{
  "image_size": 32,
  "norm_position": "pre",
  "conv_stem": true,
  "width": 256,
  "lr": 0.0075,
  "steps": 11400,
  "epochs": 149.9,
  "warmup_steps": 1140
}
Rows from block 5 of a small image classifier, named by matrix and row number. Rows with one number belong to one neuron. Each number is 128 + 24 x the weight over its row's rms, rounded and kept within 0 to 255. All counts start at 0. After the name is the row's rms in percent of the matrix's.
After each neuron's rows are labels from the 100 images, of 14848, where the neuron reaches its largest size: "strongest on" is what is common among them. Only what is clearly more common there than usual is listed. The data: photos of plants, animals and fungi (iNaturalist).
# gate: MLP gate (model.blocks.5.mlp.gate.weight, 672x256), inputs 104-155
# fc1: MLP up (model.blocks.5.mlp.fc1.weight, 672x256), inputs 104-155
# fc2: MLP down (model.blocks.5.mlp.fc2.weight, 256x672, transposed), outputs 104-155

gate.144 122 [ 82 135 154 152 132 171 160 131 166 109 140 126 145 179 159 121  82  57 121 131 113 115 171 188  94 110 128 124 145 140 136 170 113 139  92 123 112 134 134 148 147 162 114 151  98 120 129 146 140 129 135 151]
fc1.144 128 [132 103 121 126 168 138 184 101  87 100 132 143 102 123 158 157 116 114 117 153 139 112 134 150 159 168 128 156 146 149 129 162  85 123  88 144 120 105  96  91 105 148 147 121 153 131 201 148 102 135 129 150]
fc2.144 125 [122 145 131 129 173  84 142 131 125 127 144 144 130 156 154 149 125  99 113 162 134 158 124 111 116  96 164 131 148  97 177 160 123 124 104 138 134 102 129 119 123 101 113 142 155 161 110 162  99 116 123 158]
strongest on: kingdom Plantae; phylum Tracheophyta; class Magnoliopsida

gate.165 112 [159 127 135 132  89 114 102 133 125 100 105 107 112 127 136 146 147 132 165 126 140 150 123 115 128 135 132 149 128 155 128  71 121 139 114  73  97 119 142 136 134 125 114 106 142 159 143 124 157  85 131 156]
fc1.165 105 [150  92 153 124 138 130 169 110 128 141 150 111 149 120 148 140 183 123 113  95 143 129 123 133 163 131 146 119 130  84 165 149 128 154 113 156 143 126 118 113  98 109 142 121  70  72 124  98 123 155 124 119]
fc2.165 119 [132 121 124 159 130 145 123 132 117 133 119 127 147 147 159 121 128 118 137 146 154 124 106 145 145  67 172 116 176 127 117 149 113 111  99 126 138  93 121 160 113 152 133  79 135 102 148 133 144 147 131 124]
strongest on: kingdom Plantae; phylum Tracheophyta; class Magnoliopsida

gate.125 135 [130 119 142  88 141 114 151 121 113 144 108 142 127 151 177 158 159 142 142  96 109  84 157 167 136 148  97 108 110 169 115 129  94 143 127 102 128  94 152 161 137 126 123 158 131  95 148 136 128 109 116 162]
fc1.125 136 [140 117  88 112 119 106 118 126 112 117 121 156 125 118 120 144 126 137 189 156 100 102 107 164 144 147 156  91 131 145 122 107 137 151 162 105 115  93 166 141 173  96 148 110 110  90 121  94 172 115 131 160]
fc2.125 122 [156  89 133 113  93 100 134 127 113 125  79 151 121 135 151 123 149 110 135 160 155 143 124 109 121 114 153  56 149 133 144 102  93  91 178 133 158 124 126 163 118 153  87 141 157 163 127 154 138  93 121 166]
strongest on: phylum Chordata; class Aves; order Anseriformes; family: Anatidae

gate.435 111 [158  96 108 113 126 150 122 141 199 150  95 116  98 172 150 145 125 133  81 144 121 105 121 161 155  94 130 114 114 155  90 182 154 148 104 140 124 133 133 135 115 117 119 107 144 130 125 127 117 143 117 114]
fc1.435 112 [194 119 127 137 166 175 118  97 133  91 143 147 125 131 119 114 146 103 164 124 146 129  88 124 104 150 123 103 134  83 131  66  96 122 187 132 126 119 101  86 147 113 145 112  67  66 134 116 132 136 109  96]
fc2.435 114 [131 133 121 136 147 148  93 143 146 145 134 116 116 182 164 121 114 108 147  96 120 110 125  95 132 119 108 137 164 104 147 126 123 154 150 139 110 130 134 142 136  95 133 138 145 107  75 142 109 120 134  61]
strongest on: order Anseriformes; family: Anatidae; order Charadriiformes

gate.91 134 [202 146 150 107 104 160 128  87 133 164 125 104 105  94 157 113 149 117 192 128 137 119 128 117 187 132 143 124 137 118 130  98 128 102 166  91 154 166  90 162 115 109 144 126 135 137 101 185 119 178 123 135]
fc1.91 123 [124 133  77 133 140 130 110 131 124 106 153 117 128 148 154 122 125 116 127 105 150 125 122 159 117 186 130 173 127 110 129 136 104 147 125 124 125  77 149 139  98 118 103 201 132 128 127 119 136 173 103 166]
fc2.91 125 [143  98 159  92  72 150 127 117  84 106 113 100  99 136 145 101 134 138 137 110 133 173 157 136 155 131 146  84 119 105 137 147 157 124 140 102 115 126 164  99 130 153  99 126 110 125 105 109  98 138 135 113]
strongest on: phylum Tracheophyta; kingdom Plantae; class Magnoliopsida

gate.511 120 [137 134 119 148 111 104 110 158 135 158  95 144 124 101 142 132 100 150 105 142 124 152 122 140 168 119 150 119 143 113 153 131 117 106 102 143 134 127 105 161  97 122 126 127 112 131 159 115 153 154 142 127]
fc1.511 130 [148 160 158 138 132 111  83 144 150 155 142 116 122 150 119 143 129 131 120 118 144  55 111 169 143  84  81 127 145 142 129 120 122 131 155 158 163 154 171 128 108  83  94 151 127  76 130 145 130 140 133 162]
fc2.511 129 [126  82 120 149  99 124 134 134 131  74 139 191 145 131 142 150 132 100 121 142 146 149 124 113 102 118 118 149  80 144 126 140 145 159 143 165 119 158 139 121 132 138 135  98 140 111 163 146  96 107 121 153]
strongest on: phylum Tracheophyta; kingdom Plantae

gate.242 051 [ 94 123 114 154 121 118 112 126 145 127 143  93 108 106 179 102 143 125 121 119 135 102 170 111 163 131 117 116 131 113 159 140 189 104 125 164 123  98 174 155 126 121 117 135 106 131  91 125 136 126 129 108]
fc1.242 054 [115 105 178 141 106 138 151 136 145 128 115 139  99 141 125 147 146 112 127 112  96 161 162 148 128  91 184 133 138 156 122 135 128 153 137  93 117 139 106 115 132 129 162 201 113 107 129 128  85 139 113 130]
fc2.242 048 [119 126  86 126 119 153 111 152 164  97  96 116 146 112  90 108 135  95 133 146 150 106 162 145 129  63 126 134 152 133 127 108 116 178 122 128 131 111 125 119 128 112  96 146  75 122 126 124 189 146 127 146]
strongest on: order Charadriiformes

gate.35 118 [138 149 171 120 181  89 164  96 135 107 119 118 118 147 155 155 112 124 109 116 147 137 119 148 101  95 171 129 140 110 165  97  94 100 120 102 128 159 126 139 124 129 119 139 136 103 173 122 138 150 127 104]
fc1.35 129 [109 113 127 134 112 117  97 160 152 144 143 145 125  95 108 138  74 138 103 118  86 144 127 142 159 139 111  66 159 158 101 115 148 146 123 133 105  97 101 180 168 142 156 142 140 111 140 105 141  95 138 137]
fc2.35 125 [119 103 135 156 106 118 113 125  89 122 143 140 143 158 129  98 156  95  94 131 159 136 127 152 112 107  87 151 115 132 138 128 132 135 105  76 156 136 163  58 147 134 130 132 141 148 133 139 144 107 107 125]
strongest on: phylum Tracheophyta; kingdom Plantae

gate.363 124 [ 87 113  93 121 111 141 133  91 161 105 124 126 113 133 170 132 112 139 132 149 142 109 157  97 136 155 133 133 139 148 145  97 157 135  93 138 108 141 134 156 127 116 126 134 166 104 114 112 139 153 100 114]
fc1.363 123 [148 153  92  96 100 141 124 149 129  52 111  98 112 104 122 132 160 149 162 112 173 127  69  92 147 114 111 153 110 170 109 103 110 196 144 152 111 111 119 149 147 113 127 141 137 115 159 137 132 122 116 121]
fc2.363 128 [129  98 101 157 120 111 157 121 132 143 144 146 146 124 132  93 112 161 127 121 156 101 105 112 132  77 154 128  80 105 135 162 123  97 161 120 118 106  78 116  79 133 109 111 172 124 130 140  79 111 121 161]
strongest on: order Lepidoptera

gate.14 044 [146 128 126 107 141 130 107  67 146 134 171 173 113 128 120 147 116  96 126  89 161 138 169 103  95 135 128 118 118 113 115 130 128 165 163 127  94 119 148 138 130 166 111 117 157 156  98 145  93 146 175 117]
fc1.14 043 [161 104  95 115 130 163 120 120 165 119 134 155 110 139 178 160 136 130 134 144 152 151 117 100  92 182 159 102 144 148  92 112 109 116 155 124 130 132 110 100 136 132 136 119 112 100 119 157 119 127 152 154]
fc2.14 046 [108 120 118  71 164 122 159 153 136 119 169 144 113 120 171 145 104 133 124 168 111 126 129 146 129 126  83  84 155 126 104 120 172 120 140 147 125 135  99 143 128 107 167 168 110 147 149 132 102 120 135 155]
strongest on: order Charadriiformes

gate.664 033 [159 190 140 109  81 147 143 149 131 122 110 174 117 117 126 144 111 113 158  88 122 109 117  80 121 136 156 138 174 165 112 154 120 148  74 117 114 174 112 113 126 104 119 115 124 167 104 225 111 158 114 140]
fc1.664 032 [185 170 155 115 154 124 155 128 121 120  74 158 132 112 132 123 160 132 140  84 142 129 114 109 131 164 138 146 140  90 134 120 136 119  99 139  92 165 109  78 149  98  92 139 146 148 133 173  94 146 129  99]
fc2.664 042 [139 139  71 168 159 102 131 132 102 136 127 111 131 109 160 114 130 140 117 146 168 125 140  92 161 104 157 129  85 147 152  71  81 128 182  87 143 144 120 149 166 127 136 146 140 126 121 133 103 149  97 169]
strongest on: order Anseriformes; family: Anatidae

gate.573 085 [157 134 105 146 141 149 163 119 107 179  98 129  92 152 100 169 125 119 114 141 109 122 127 141 131 107 110 128 131 100 135 129  72 175 129 103  94  93 102 125 111  86  99 137 113 136 151 148 143 150 121 147]
fc1.573 087 [139  74 174 116 153 125 132 113 118 170 114 129  73 160 119 120  98 130 101 147 103 109 134 148 114 156 126 126 144 127 124 146  89 124 112 128  89  90  92 159 160 112  72 111 138 146 134 105  94 143 101 139]
fc2.573 092 [119 153 141 135 109 138  76 103 125 180 100 154 119 147  90 122 120  94  97 172 115 122 136 127 178 125 146 113 116 171  94 166 113 132 116 132 132 126 127 111 124 157  89 174 123 133 127 127 147 139  94  93]
strongest on: phylum Chordata; class Aves

gate.484 076 [134 108 160 144 153 118 127 117 133 142 120 148 148 156 154 174 104 127 131  75 138 101 125 118 118 101 122  96 113 123  71 101 102 123 125 209 131 133 129 112 135 156  75 119 122 102 120 169  98 105 133 121]
fc1.484 078 [130 119  92 138 118 139 132 137 129 132 117 129 128 153 114 142 147 145 132 129  74 134  89 120 139 113 139 173 119  88 142  91 136 142  74 109 116 123 109 135 163 133 121 126 115 127  90 105 155 115  91 130]
fc2.484 083 [136 169 104 143 123 145 138 132 112 117 147 134 113 160 105 105 108 145 136 143 107 113  89 131 130 130 115 120 114 110 147 133 144 147 106  98 178 176 124 133 118 103  96 135 149 140 139 131 108 143 172 172]
strongest on: class Insecta; phylum Arthropoda; order Lepidoptera

gate.141 114 [128 156  75 133 180 134  96 129  89 128 128 171 145 142 122 187  98 124 166 106  97 136  99  85 115 103 100 163 137 132 103 113 120  94 171 142 168 142 105 145 140 124 148 104  90 148 120 150 137 149 148  93]
fc1.141 117 [ 76 163  79 110 149 133 115  98 112 130 157 147 165  87 138 128 110 117 149 108 134 133 124  82 152 136 144 111 110 119 100 131 136  94 128  98 112 146 119 152 153 147 134 121 140 121 136 155 138 121 132 147]
fc2.141 113 [164 139 125 124 169 130 126 106  84 151 119  66 157 112 132 123 119  91 123  98 140 171 134 121  94 100 134 135  85 110 107 142 118 156 141 112 115 119 119 102 112 119 114 130  92 129 126 148 172 105 145 152]
strongest on: phylum Arthropoda; class Insecta

gate.339 043 [111 113 133 121 151 138 124 133 113 130 134 116 153 108 153 114 142 167 101 124 125 108 103 153 128 108 118 136 132 114 128 128 119 123 114 131  95  90 164 155 179 104 163 123  86 163 143  80 165 101 142 161]
fc1.339 050 [129 154  98  96 125 131 153 122 121 170 132  98 107 137 115 151  92 139 117 114 129 140 134 149 102 135 148 102 103 147 151 139 159 133 169 129 140 125 131 117  98 161 166  99 142 124 158  93 143 169 110  80]
fc2.339 040 [119 155  87 158  90 125 161 143  71 123  98 164 101 113  85 160 126 124 141 111 129  90  92 125  97 122 155 132 123 119 146 137 138 117 143 137 137 155 106 119 121 153 114  83 156 133 146 126 146 122 101 158]
strongest on: phylum Arthropoda; class Insecta; order Lepidoptera

gate.280 122 [147 119 129 118 128 102 110 123 135 149 138 163 140 135 114 145  92  53 150 129 106 142 121 116 159 155 130 127 104 118 189 132 105  91 139 164 129 135  97 131 118 172 142  90  97 145 154 160 110 175  90 143]
fc1.280 116 [130 133 125  92 128  93 111  99 127 154 104 171 136 159 105 120 146  88 157 138 110 142 120 140 168 156 112 110 106 136 157 148 142  96 138 148 112 131 107 118 100 125 155 137 109 133 149 160 131 126 132 137]
fc2.280 113 [108 158 106  99 114 201 153  98 102 112 118 109  95  85  94 149 142  81 162 125 176  96 127 126 113 148 160 124 144 135  92 151 125 102 154  97 140 165 123 148 106 145 129 132 130  99 111 163 129 120 119  86]
strongest on: kingdom Plantae; phylum Tracheophyta; class Magnoliopsida

gate.53 108 [160 111 163  97  93 130 132 127 111 113 126 103 153 143 108 111 118 109 104 111 135 103 145 151 143 115 109 124 100 103 111 103 114 106 119 101  83 112 108 146 158 166 151 113 120 149 138 109 116  86 136 146]
fc1.53 106 [ 93 124  98 141 125 105 149 174 111 152 163 126 101 136 149 117 139 148 119  72 157 155 114 118 127 130 137 132 111 152 115 164 105 153 121  99 108  99 113 100 134 116 115 155 146 105 106 117 133 144 141 129]
fc2.53 099 [ 94 122 138 135 147 167 155 100 114  96 114 120  95 130 134 119 137 119 121 129 164  93 151 137 132  86 135 131 123 127 104 134 145  77 141 147 139 142 102 104 101 140 159 163 111 133 137 103 130 146 113 165]
strongest on: order Lepidoptera

gate.171 036 [139 103 147  94 143 133 167 121 128 126 126  95 125 125 175 132  96 122 109 157 119 143 151  71 141 125 133  84 137 149 132 149  87 159 101 175 167 165 129 110 123 110 106 107 137  90 134 112 145 141 163 107]
fc1.171 036 [116 126 135 171 109 124 126 151 103 106 106 166 152 126 121  89 169 122 134 145  95 108 116 171 140 141 134 160 103 153 103 110 197 103 174 124 123 123 141 181 172 133 162 140 124 130 102 168 140  87 144 120]
fc2.171 036 [143 112 157 141 150 136 122 146 120 132 126 162 112 176 128 141 144 134 116 138 131 170 120 137 153 175 132 128 115 139  80 160 143 133 140 129 123 159 120 120 119 146 137 133 135 143 157  98 201 116  93 111]
strongest on: phylum Tracheophyta; kingdom Plantae; class Magnoliopsida

gate.499 120 [ 67 153 140  98 121  94 145 113 155 140 103 135 155 143 112 112  98 160 102 156 121 169 138 148 150 130 126 107 125 125 166 127 102 146 101 124 115 124 125 143 129 149  56 133 111 125 172 183  87 132 153 120]
fc1.499 117 [ 75 138 146 120 135  95 129 126 157 122 126 141 144 108 119 112 113 135 131 135 100 131 147 162 135 139 156 114  94 147 139 138 116 130 118 109 109 125 157 138  95  98  88 122 140 105 193 136 132 117 162  87]
fc2.499 120 [133  95 160 128  86 108 125  87 113 117 115 124  94 117 150 158 127 125 114 116 156 153 110  91 148 148 143 119 117 183 136 159 132 109 126 147 162 158  94 156 142 136 106  96 150 149 121 142 146 100 157  94]
strongest on: order Charadriiformes

gate.433 109 [153 123  80 151 119 144 129 160 115  92 105 149 137 161 148 129 141 155  99 111 149 206 171 124 152 112 154 138  92 109 134 156 155 129 105 130 117 154 104 125 146 139 156 145 121  96 116  91 127 129 132 126]
fc1.433 113 [ 79 149 120 138 153 100 107 123 130 115 120 106 127 142 172 141 130 111 124 109 150 154 155 104  68 146 131 139 106 118  77 153 120  87 115 127 141  93 141 149 123 126  97 130 109 128 139 154 153  89 117 136]
fc2.433 117 [103 145 172 152 132 151 131 142  90 132 119 152 109 116 117 142 140 127 137 107 109 154 133 125 144 116 106 164 130 143 139 132 107 165 116 138 157 118  77 141 123 122 109 161  70 103 109 142 104 111 127 108]
strongest on: order Passeriformes

gate.510 115 [ 96 119 169 104 160 126 109 109 120 119 128 126 124 139 149 136  97 118 126 116  97  96 139 124 170 106 160 122  95 123  83 127 116 119  96 142 120 127 184 158 123 146 128  72 130 102 113 127 117  99 125 128]
fc1.510 113 [129 117 171  85 131 118 110  99 126 147 158 145 116 157 143 150 119 110 109 127 112  70 138 136 161  86 165 124 125 129  91 108 149 119  67 115 128 144 161 172 152 126 129  80 117 107 111 118 118 122 132 134]
fc2.510 124 [123 118 129 119 150 125 139 108 134 163 157 153 131 137 135 112 158 124 110 125 110 106 125 141 111 110 128  94 125 128 105  76  99 133 176  90 140 109  88 154 116 168 120 133 124 155 136 126 149 144  92 126]
strongest on: class Aves

gate.654 031 [ 76 140 101 117 110 123 185 138 134 103 118  96 127 126 152 138 104 146 129 138 139 210  93 114 134 136  99 138 113 142 123  89 105 171 110 109 182 130 120 111  55 129 150  96 110 115 111 133 126 117 129 135]
fc1.654 029 [136 150 163 147 169 135  70 142 108 134 127 149 129 124 118  91  96 154 117 149 161 109 156 153 143 124 140 112  87 114 114 116 143 124 106 138 109 154 154 111 135 147  85 138 134 158 113 128 101 149 133 133]
fc2.654 031 [132 145 124 115 144 208  97 150 144 140  89 114 105 120 136 123  87 127 125 134  91 158 137 123 141 115 104 182 159 140 103 109 128 148 137 131 112 100 137  97 110 137 132 130 104 116 139 126 110 138 130 127]
strongest on: class Magnoliopsida; phylum Tracheophyta; kingdom Plantae

gate.302 101 [121 109 105 152 138 134 136 112 109  93 100 128 140 145 158 127 124 124 135 129 103 123 128 133 116 127 107 134  99 138 154 131 124 145 118 100 116 134 128 142 140 164 154 135 111 109 135 166 120 153  99 105]
fc1.302 107 [118 152 105 144  74  97 161 117 156 105 109  97 119 113 135 126 121 103 173 144 128 148  95  99 128 105 142 146 116 128 137 124 101 144 140 100 155 132 115 149 128 120 116 102 118 166 178 147 163 102 169 117]
fc2.302 116 [116 107  87 126 134 155 152  97 130  65 100 163 142 129 202 158 134 130  84 130 113 110 182 139 116 168 125 117 106 134  91 149 162 128 108 130 112 160 163 129 137 118  89 121 108 130 121 128 160 111 132  97]
strongest on: phylum Chordata; class Aves; order Passeriformes

gate.591 132 [119 146 158 120 139 118  88 102 122 120 107 105 171 124 158 104 158 157 129 140 134 171  99 116 142 137 127 158 114 147  90 124 123 124 176 104 134 133  76  71 106 126 151 125 134 147  83 168 164 165 158 111]
fc1.591 128 [114 142  84 140 127  91 160 113 152 146 139 163 124 122 124 153 164 130 130 123 149 139 135 121 121 137 130 109 128 165  97 159 157  93 159  99 177 137 179 124 107 135 126 116 134 140 176 142 105 136  67 145]
fc2.591 125 [159 114 151 152 110 152 151 123 138 132 150  97 129  72 164 119 105 132 141 137 141 147 130 134 143 140 100 107 150 134 112 174 105 107 147  93 139 117 143  95 171 146 112 114 143 119 117 121 124 148 108 146]
strongest on: order Lepidoptera

gate.368 100 [ 78 120  91 120 122  94 120  75 158 117 154 124 130 134 120 164 111 118 109 112 117 117 128  87 150 123 107 155 140 164  93 136  87 195 115 124  56 165 144 142  93 126 132 120 139 132 127 107 146 145 150 110]
fc1.368 103 [156 171 125 170 111 152 125 127 111 138 126 101 116 145 165 136 154  91 158 135 139 111 151 137 148 176 133 145 162 129 166 111 124 116 134 137 130 107 106 139 155 118 122 172 102 117 156 120 132  97 100 123]
fc2.368 096 [169 132 145 110 159 115  98 115 113 169 145 154 119 135 102 163 171 119 130 162 102 134 109 153 161 168 112 105 118 125 128 138 162 100 109 106 101 148 177  85 108 163 143 134 164 100 161  80 135  90 134  82]
strongest on: kingdom Plantae; phylum Tracheophyta; class Magnoliopsida

gate.582 030 [131 175 139 128 152 202 135 108 102 101 132 160 117 129 134 129 173 172 131 133 112 136 109 125 137  96 131 108 151 126 111 160 133 140 112  93 138 122 126  89 120 164 119  89 116 118 139 111 108 117 110 158]
fc1.582 027 [144 115 135 117 128 141 149 142 147 136 136 126 135  86 128 121 138 162 104 126  70 154 106 111 133 128 112 161 129  90  95  90 125 132 132 138 138 133 124 152 106 107 167 105 117 127  67 151 125 153 164 157]
fc2.582 031 [118 107 114 157 111 122 156  75 104 150 121 106  76  98 150 145 141 142 133 121 130 141 169 105 124 106 120 139  73 126 120 160 106 151  91 134  72 114 137 118 140 109 106 119 124 147  62  94 142 136 120 188]
strongest on: kingdom Plantae; phylum Tracheophyta; class Magnoliopsida

gate.514 033 [100 108 116 102 142 127  95 111 147 116 155 112  92 122 162 147 142 181 158  85 120 120 108 186 108 155  95 157 130 111  93 128 134 143 127 139  83  95 123 102  97 179 119 124 128 145 119  84 140 131 107 108]
fc1.514 025 [124 140 144 158 113 157 145 145  84 154 141 114 149 134 145 114 125  93 127 112 146 158 139 101 158 141 143  95 143 177 169 116 121 112 133 124 114 168 148  99 127 165  83 122 121  92 140 149 107 101 112 134]
fc2.514 037 [101 139 138 140 111 155 195 111 117 152 184  95 145 142 132 170 132 133 129 146 124 132  75 145 136 105 150  73 150 133 135 137 152  98 145 100  90 186 130 107 122  87  95 139 130 119 169  97 163 131 149 143]
strongest on: order Lepidoptera

gate.101 113 [153 145 119 124 131 131 125 162 142  82 112  84 112 109 138 104 133 118 142 130 153 129 153 192 108 177 136 113 112 140 122 128  72 121 120 107 106 115 121 146 153 132 117 128 132 160 134  80 102 163 155 109]
fc1.101 109 [116  82 138 127 104  91 123  46 146 154 134 139 117 114 101 140  98 136 142 115 138 140  89  95 140 122 154 135 124 124 161 114 127 133  98 121 161 124 143 101  82 118 114 139 139  99 151  93 162 132 103 147]
fc2.101 113 [125 115 185 125 158 112 146 113 149 130  90 133 174 154 159 139 106 106 112 140 115 130 110 148  99 130 110 111  95 115 154 107 122 134 144 119 174 151 121 103 136 121 144  85 161 133  96 118 124 168 111 138]
strongest on: class Insecta; phylum Arthropoda; order Lepidoptera

gate.448 143 [132 118 110 102  99 150 152 163 108 123 125 120 101 146  63 151 143 131 104 136 168 142  99 132 129  99 175 147 139  84 112 120 123 117 100 118 146 154 169 134 131 142  91 161  96 114 142 118 140 131 151 140]
fc1.448 144 [148  83 101 121 117 140 159 162 158  98 138  98 110 147 116 120 173 123  98 114 107  94 128 110 113 157 109 122 100 127 150  91 171 114 152  93  92 123 127 132 108 127  96 123 101  90 167  96  99 122 162 138]
fc2.448 135 [153 165 119  79 117 188 114  86 115 176 148 145 148 130 137 178  93 144 147 118 132 176 145 101 124 143 117 127 135 170  54 148 150 121 107 128 114 157 112  94 141 125  96 104 130 139 135 140 119 113 125 109]
strongest on: phylum Chordata; class Aves

gate.479 110 [124 136  85  89 111 163  96 141 130 110 115 126 106  94 109 128 126 134 125 127 128 139 152 107 110 129 114 166  79  99 101 130 116 119 162 112 150 124 183 126 106 136 184 138  99 145 124 112 125 148 131 125]
fc1.479 112 [106 116 156 143 137 125 102 149 125 112 185 170  64 157 179 136 131 105 142 134 132  95 110 123 156 152 160 151  80  97 113  99 141 157 134 144 130 101 132 133 149 136 146 137 138 100 109 129 129 137 141 101]
fc2.479 114 [141  97 177 106 121 141 174 130 107 107 148 177 116 178 184 114 101 179 152 160 113 133  91 113 100 152 134 161 112 120 146 137 110 181 157 129 129 137 145 169 124 109 142 102 151 131 134 118 131  72 129 153]
strongest on: order Anseriformes; family: Anatidae

gate.645 117 [115 151 107  66 119 163 134  86 124 140 158  72 152 103 159 151 132 135 143 122 154 133 103 142 131  93 115 142  86 111 171  84 121 111 198 132 117 100  85 132 135 126 106 156 134 154 135 133 104 146  87  90]
fc1.645 118 [125 153 155 132 118 129 161 116 156 130 160 138 173 121 119 102 154 161  50  99 160 123  69 168 121 150 122 153  99 139  85 150 115 123  97 100 125 138  94 130 141 139 120 139 137 189 137 167 136 159 138 103]
fc2.645 119 [ 76 144 135 139  99 122 107 148 140 114 177 118 103 133 156  94 149  82 109 120 106 103 147 134 170 116 128 126 165 118  88 117 103 128 130 116 111 177 134 108  96 122  99  83 141  97 139 102 121 140 151 120]
strongest on: order Passeriformes

gate.49 141 [140 202  88 121  98 184 121 136  85 146 121 130 133 141 110 140 188 154  95  81 150 117 145 125 138 193 185 124 127 130 142 103 110 113 136  91 193 113 125 142 115 161 127 159 125 138 105  92 145 130 144 138]
fc1.49 129 [141 149 124  67 107 191 129 148 126 129 115 148 111 160 139  98 135 149  93  91 139  97 178 174 115 149 182 132 124 110 116 115 106  85 124 147 145 151 128 128  84 135 122 135 108 119 115 154 147 122 149 161]
fc2.49 124 [148 128 119 141 163 144 101 144 119 118 107 150 123 120 108 160 145 168 122 119 132 125 163 137 158  97 138  93 125 122 127 157 121 110 138 136 102 147 151 122 148 128 128 125 154 151 126 117  77 156 134 122]
strongest on: class Aves

gate.276 113 [120 158 183 109  99 128 165  95 137 123 129 107 147 138 118  96 150 151 143 154  97 135 124 166 150  93 124 165 127  84  89 125 141 108 157 115 173 155 122 159 127 120  87 179 104  98 149 157 103 118 123 182]
fc1.276 115 [ 81 116 118  88 117  92 108 118 118 139 122 123 138 150  88 118 147 143 130 149 130 111  95 162 178 139 151  95 124 101 126 120  96 126 117 152 134  95 112 118 124  91 108 142 141 128  85 163 151 156 129 138]
fc2.276 105 [122 130 182 150 122 140 106 147 127 144 134 129 142  88 147 131 116 113 127  85  77 148  90 125 151 101 141 133 157 114 138 125 159 145 127  71 155 145 113 123  90 122 134 147 108 149 160 106  85 136 154 167]
strongest on: phylum Chordata; class Aves

gate.167 146 [139 120  97 110 125 142 142 138 142 106 109 139 133 128 182 169  83 129 138 145 158 138 120 112 133 151 148 137 146 121 111 108 137 102 174 123 108  92  98 148 179 105 127 142 120 101  98 101 135 119  87 114]
fc1.167 142 [137 148 127 143 101 128 165 113 151 110 160 106 134 155 131 108 129 131 139 102 150 147 121 112 154 159 137 168 153 135 168 152  98 107 121 102  97 142 104 154 128 145 116 107 147 147 119 136 136 105 107 133]
fc2.167 134 [145 115 117 107 126  92 158  99  92 146 102  87 126 106 117 123 137 153 176 144 104 151 109 126 157 145 146 153 132 127 122 132 193  69 129 158 124 130 144 148 115 155 131 129 115 117 114 113  69 132 116 159]
strongest on: phylum Arthropoda; class Insecta; order Lepidoptera

gate.72 026 [125 109  91 128 173 158 110 108 139 111 159 116 103  93 153 125 146 112 103  88 154 137 110 109 114 105 110 169  90 130 114  89 133  90 105 128 132 109  84 124 161 151 155 117 143 139 128  97 143 135 171 145]
fc1.72 024 [113 145 173 127 113  95 128 157 136 137 143 108 171 186 113 103 157 147 134 148  69  91 106  90 152 122 158 151 190 167 146 161 147 112 123 141 122 138 181 126 128 118  90  98 126 110 148 141  98 149  89 115]
fc2.72 027 [107 132 126 113 143 115 135 120 142 112 140 122 159 116 126 135 126 114 131 153 107 107 119 115 144  91 166 140 159 130 133 119  96 101 110 141 131 127  91 104 162 125 118  95 101 120 166 150 155 121 122 119]
strongest on: order Passeriformes

gate.226 070 [133 139 108 108 141 146 146 158 179 127 147  86  86  93 190 175 111  89 140 111 130 178 153 100 102 109 135 138  91 159 140  64 124 147 101 117  75 117 110 103 138 118 137 106 121 151 108 129 162 135 141 175]
fc1.226 074 [156 166 137 115 102 107 148 151 155 129  92 122 129  73 141 129 107 130 140 138 145 147 127  93 117  52 159 122 118 115 113  70 132 128 100 129 185 147  96 122 131 132 102 107 178 106 140 154 104  77 129 160]
fc2.226 074 [137 141 150  80 103 128 163  82 134 109 169 155 141 102 115 138 174 130 103 122 111 154 115  92 132 155 105 150 166 157 145 109 159  95 117  91 122  88 181 113 166 123 109 129 114 157 103 143 133 133 156 129]
strongest on: kingdom Plantae; phylum Tracheophyta; class Magnoliopsida

gate.529 018 [144 125 113 108 102 133 141 166 104 115 148 104 135 100 133 138  99 169 157 162 122 139  98 140 121 100  90 150 112 100 145 152  99 164 140 127 126 130  80 107 134  88 145 122 111  99  98 140 115 123 139 173]
fc1.529 017 [132 138 156 104  83 127 159 106  93 119  94 126 135 124 142 140 105 101 164 145 129 109 102 102 132 132  83 142 127 134 114 149  95 142 178 151 108 118 133 106 116 125 140  99 123  95 116 112 137  90 148 173]
fc2.529 017 [142 109 150  93  77  50 165  89 136 144 153 123 121 103 166 144  80 130 142 123 139 118 171 140 196 123 106 123 130  91  99 118 156 122 136 134 129 111 108 167 113 143 154 133 124 108 109 113 136 134 109 110]
strongest on: kingdom Plantae; phylum Tracheophyta; class Magnoliopsida

gate.405 131 [126 109 139 108  92 129 125 134 106  98 116 106 132 130 127 100 132 178 144 119 147 137 151 106 169 135 114 165 147  82  91 146 154 106 143  95 126 127 142 104 125 155 141 105 134 130  92 143  69 133 137  70]
fc1.405 128 [144 105 122 113  98  83 128 147  69 141 147 151 134 119 128 139 118 105 125 120  65 150 130 119 122 110 151 116 124 166 140 138 118 141 152  99 101 129 129 134 138 153 127 118 137 101 166  94 173 148 121  97]
fc2.405 129 [126 161 141 152 155 100 126 135 143  99 164 121 132 138 141 135 131 107 110 160 101 121 121  87 144 127 133 146 120 137 125 133 101 125 131 105 168 147 115 161 170 147 115 120 134  85 146 109  93  74 130 161]
strongest on: order Lepidoptera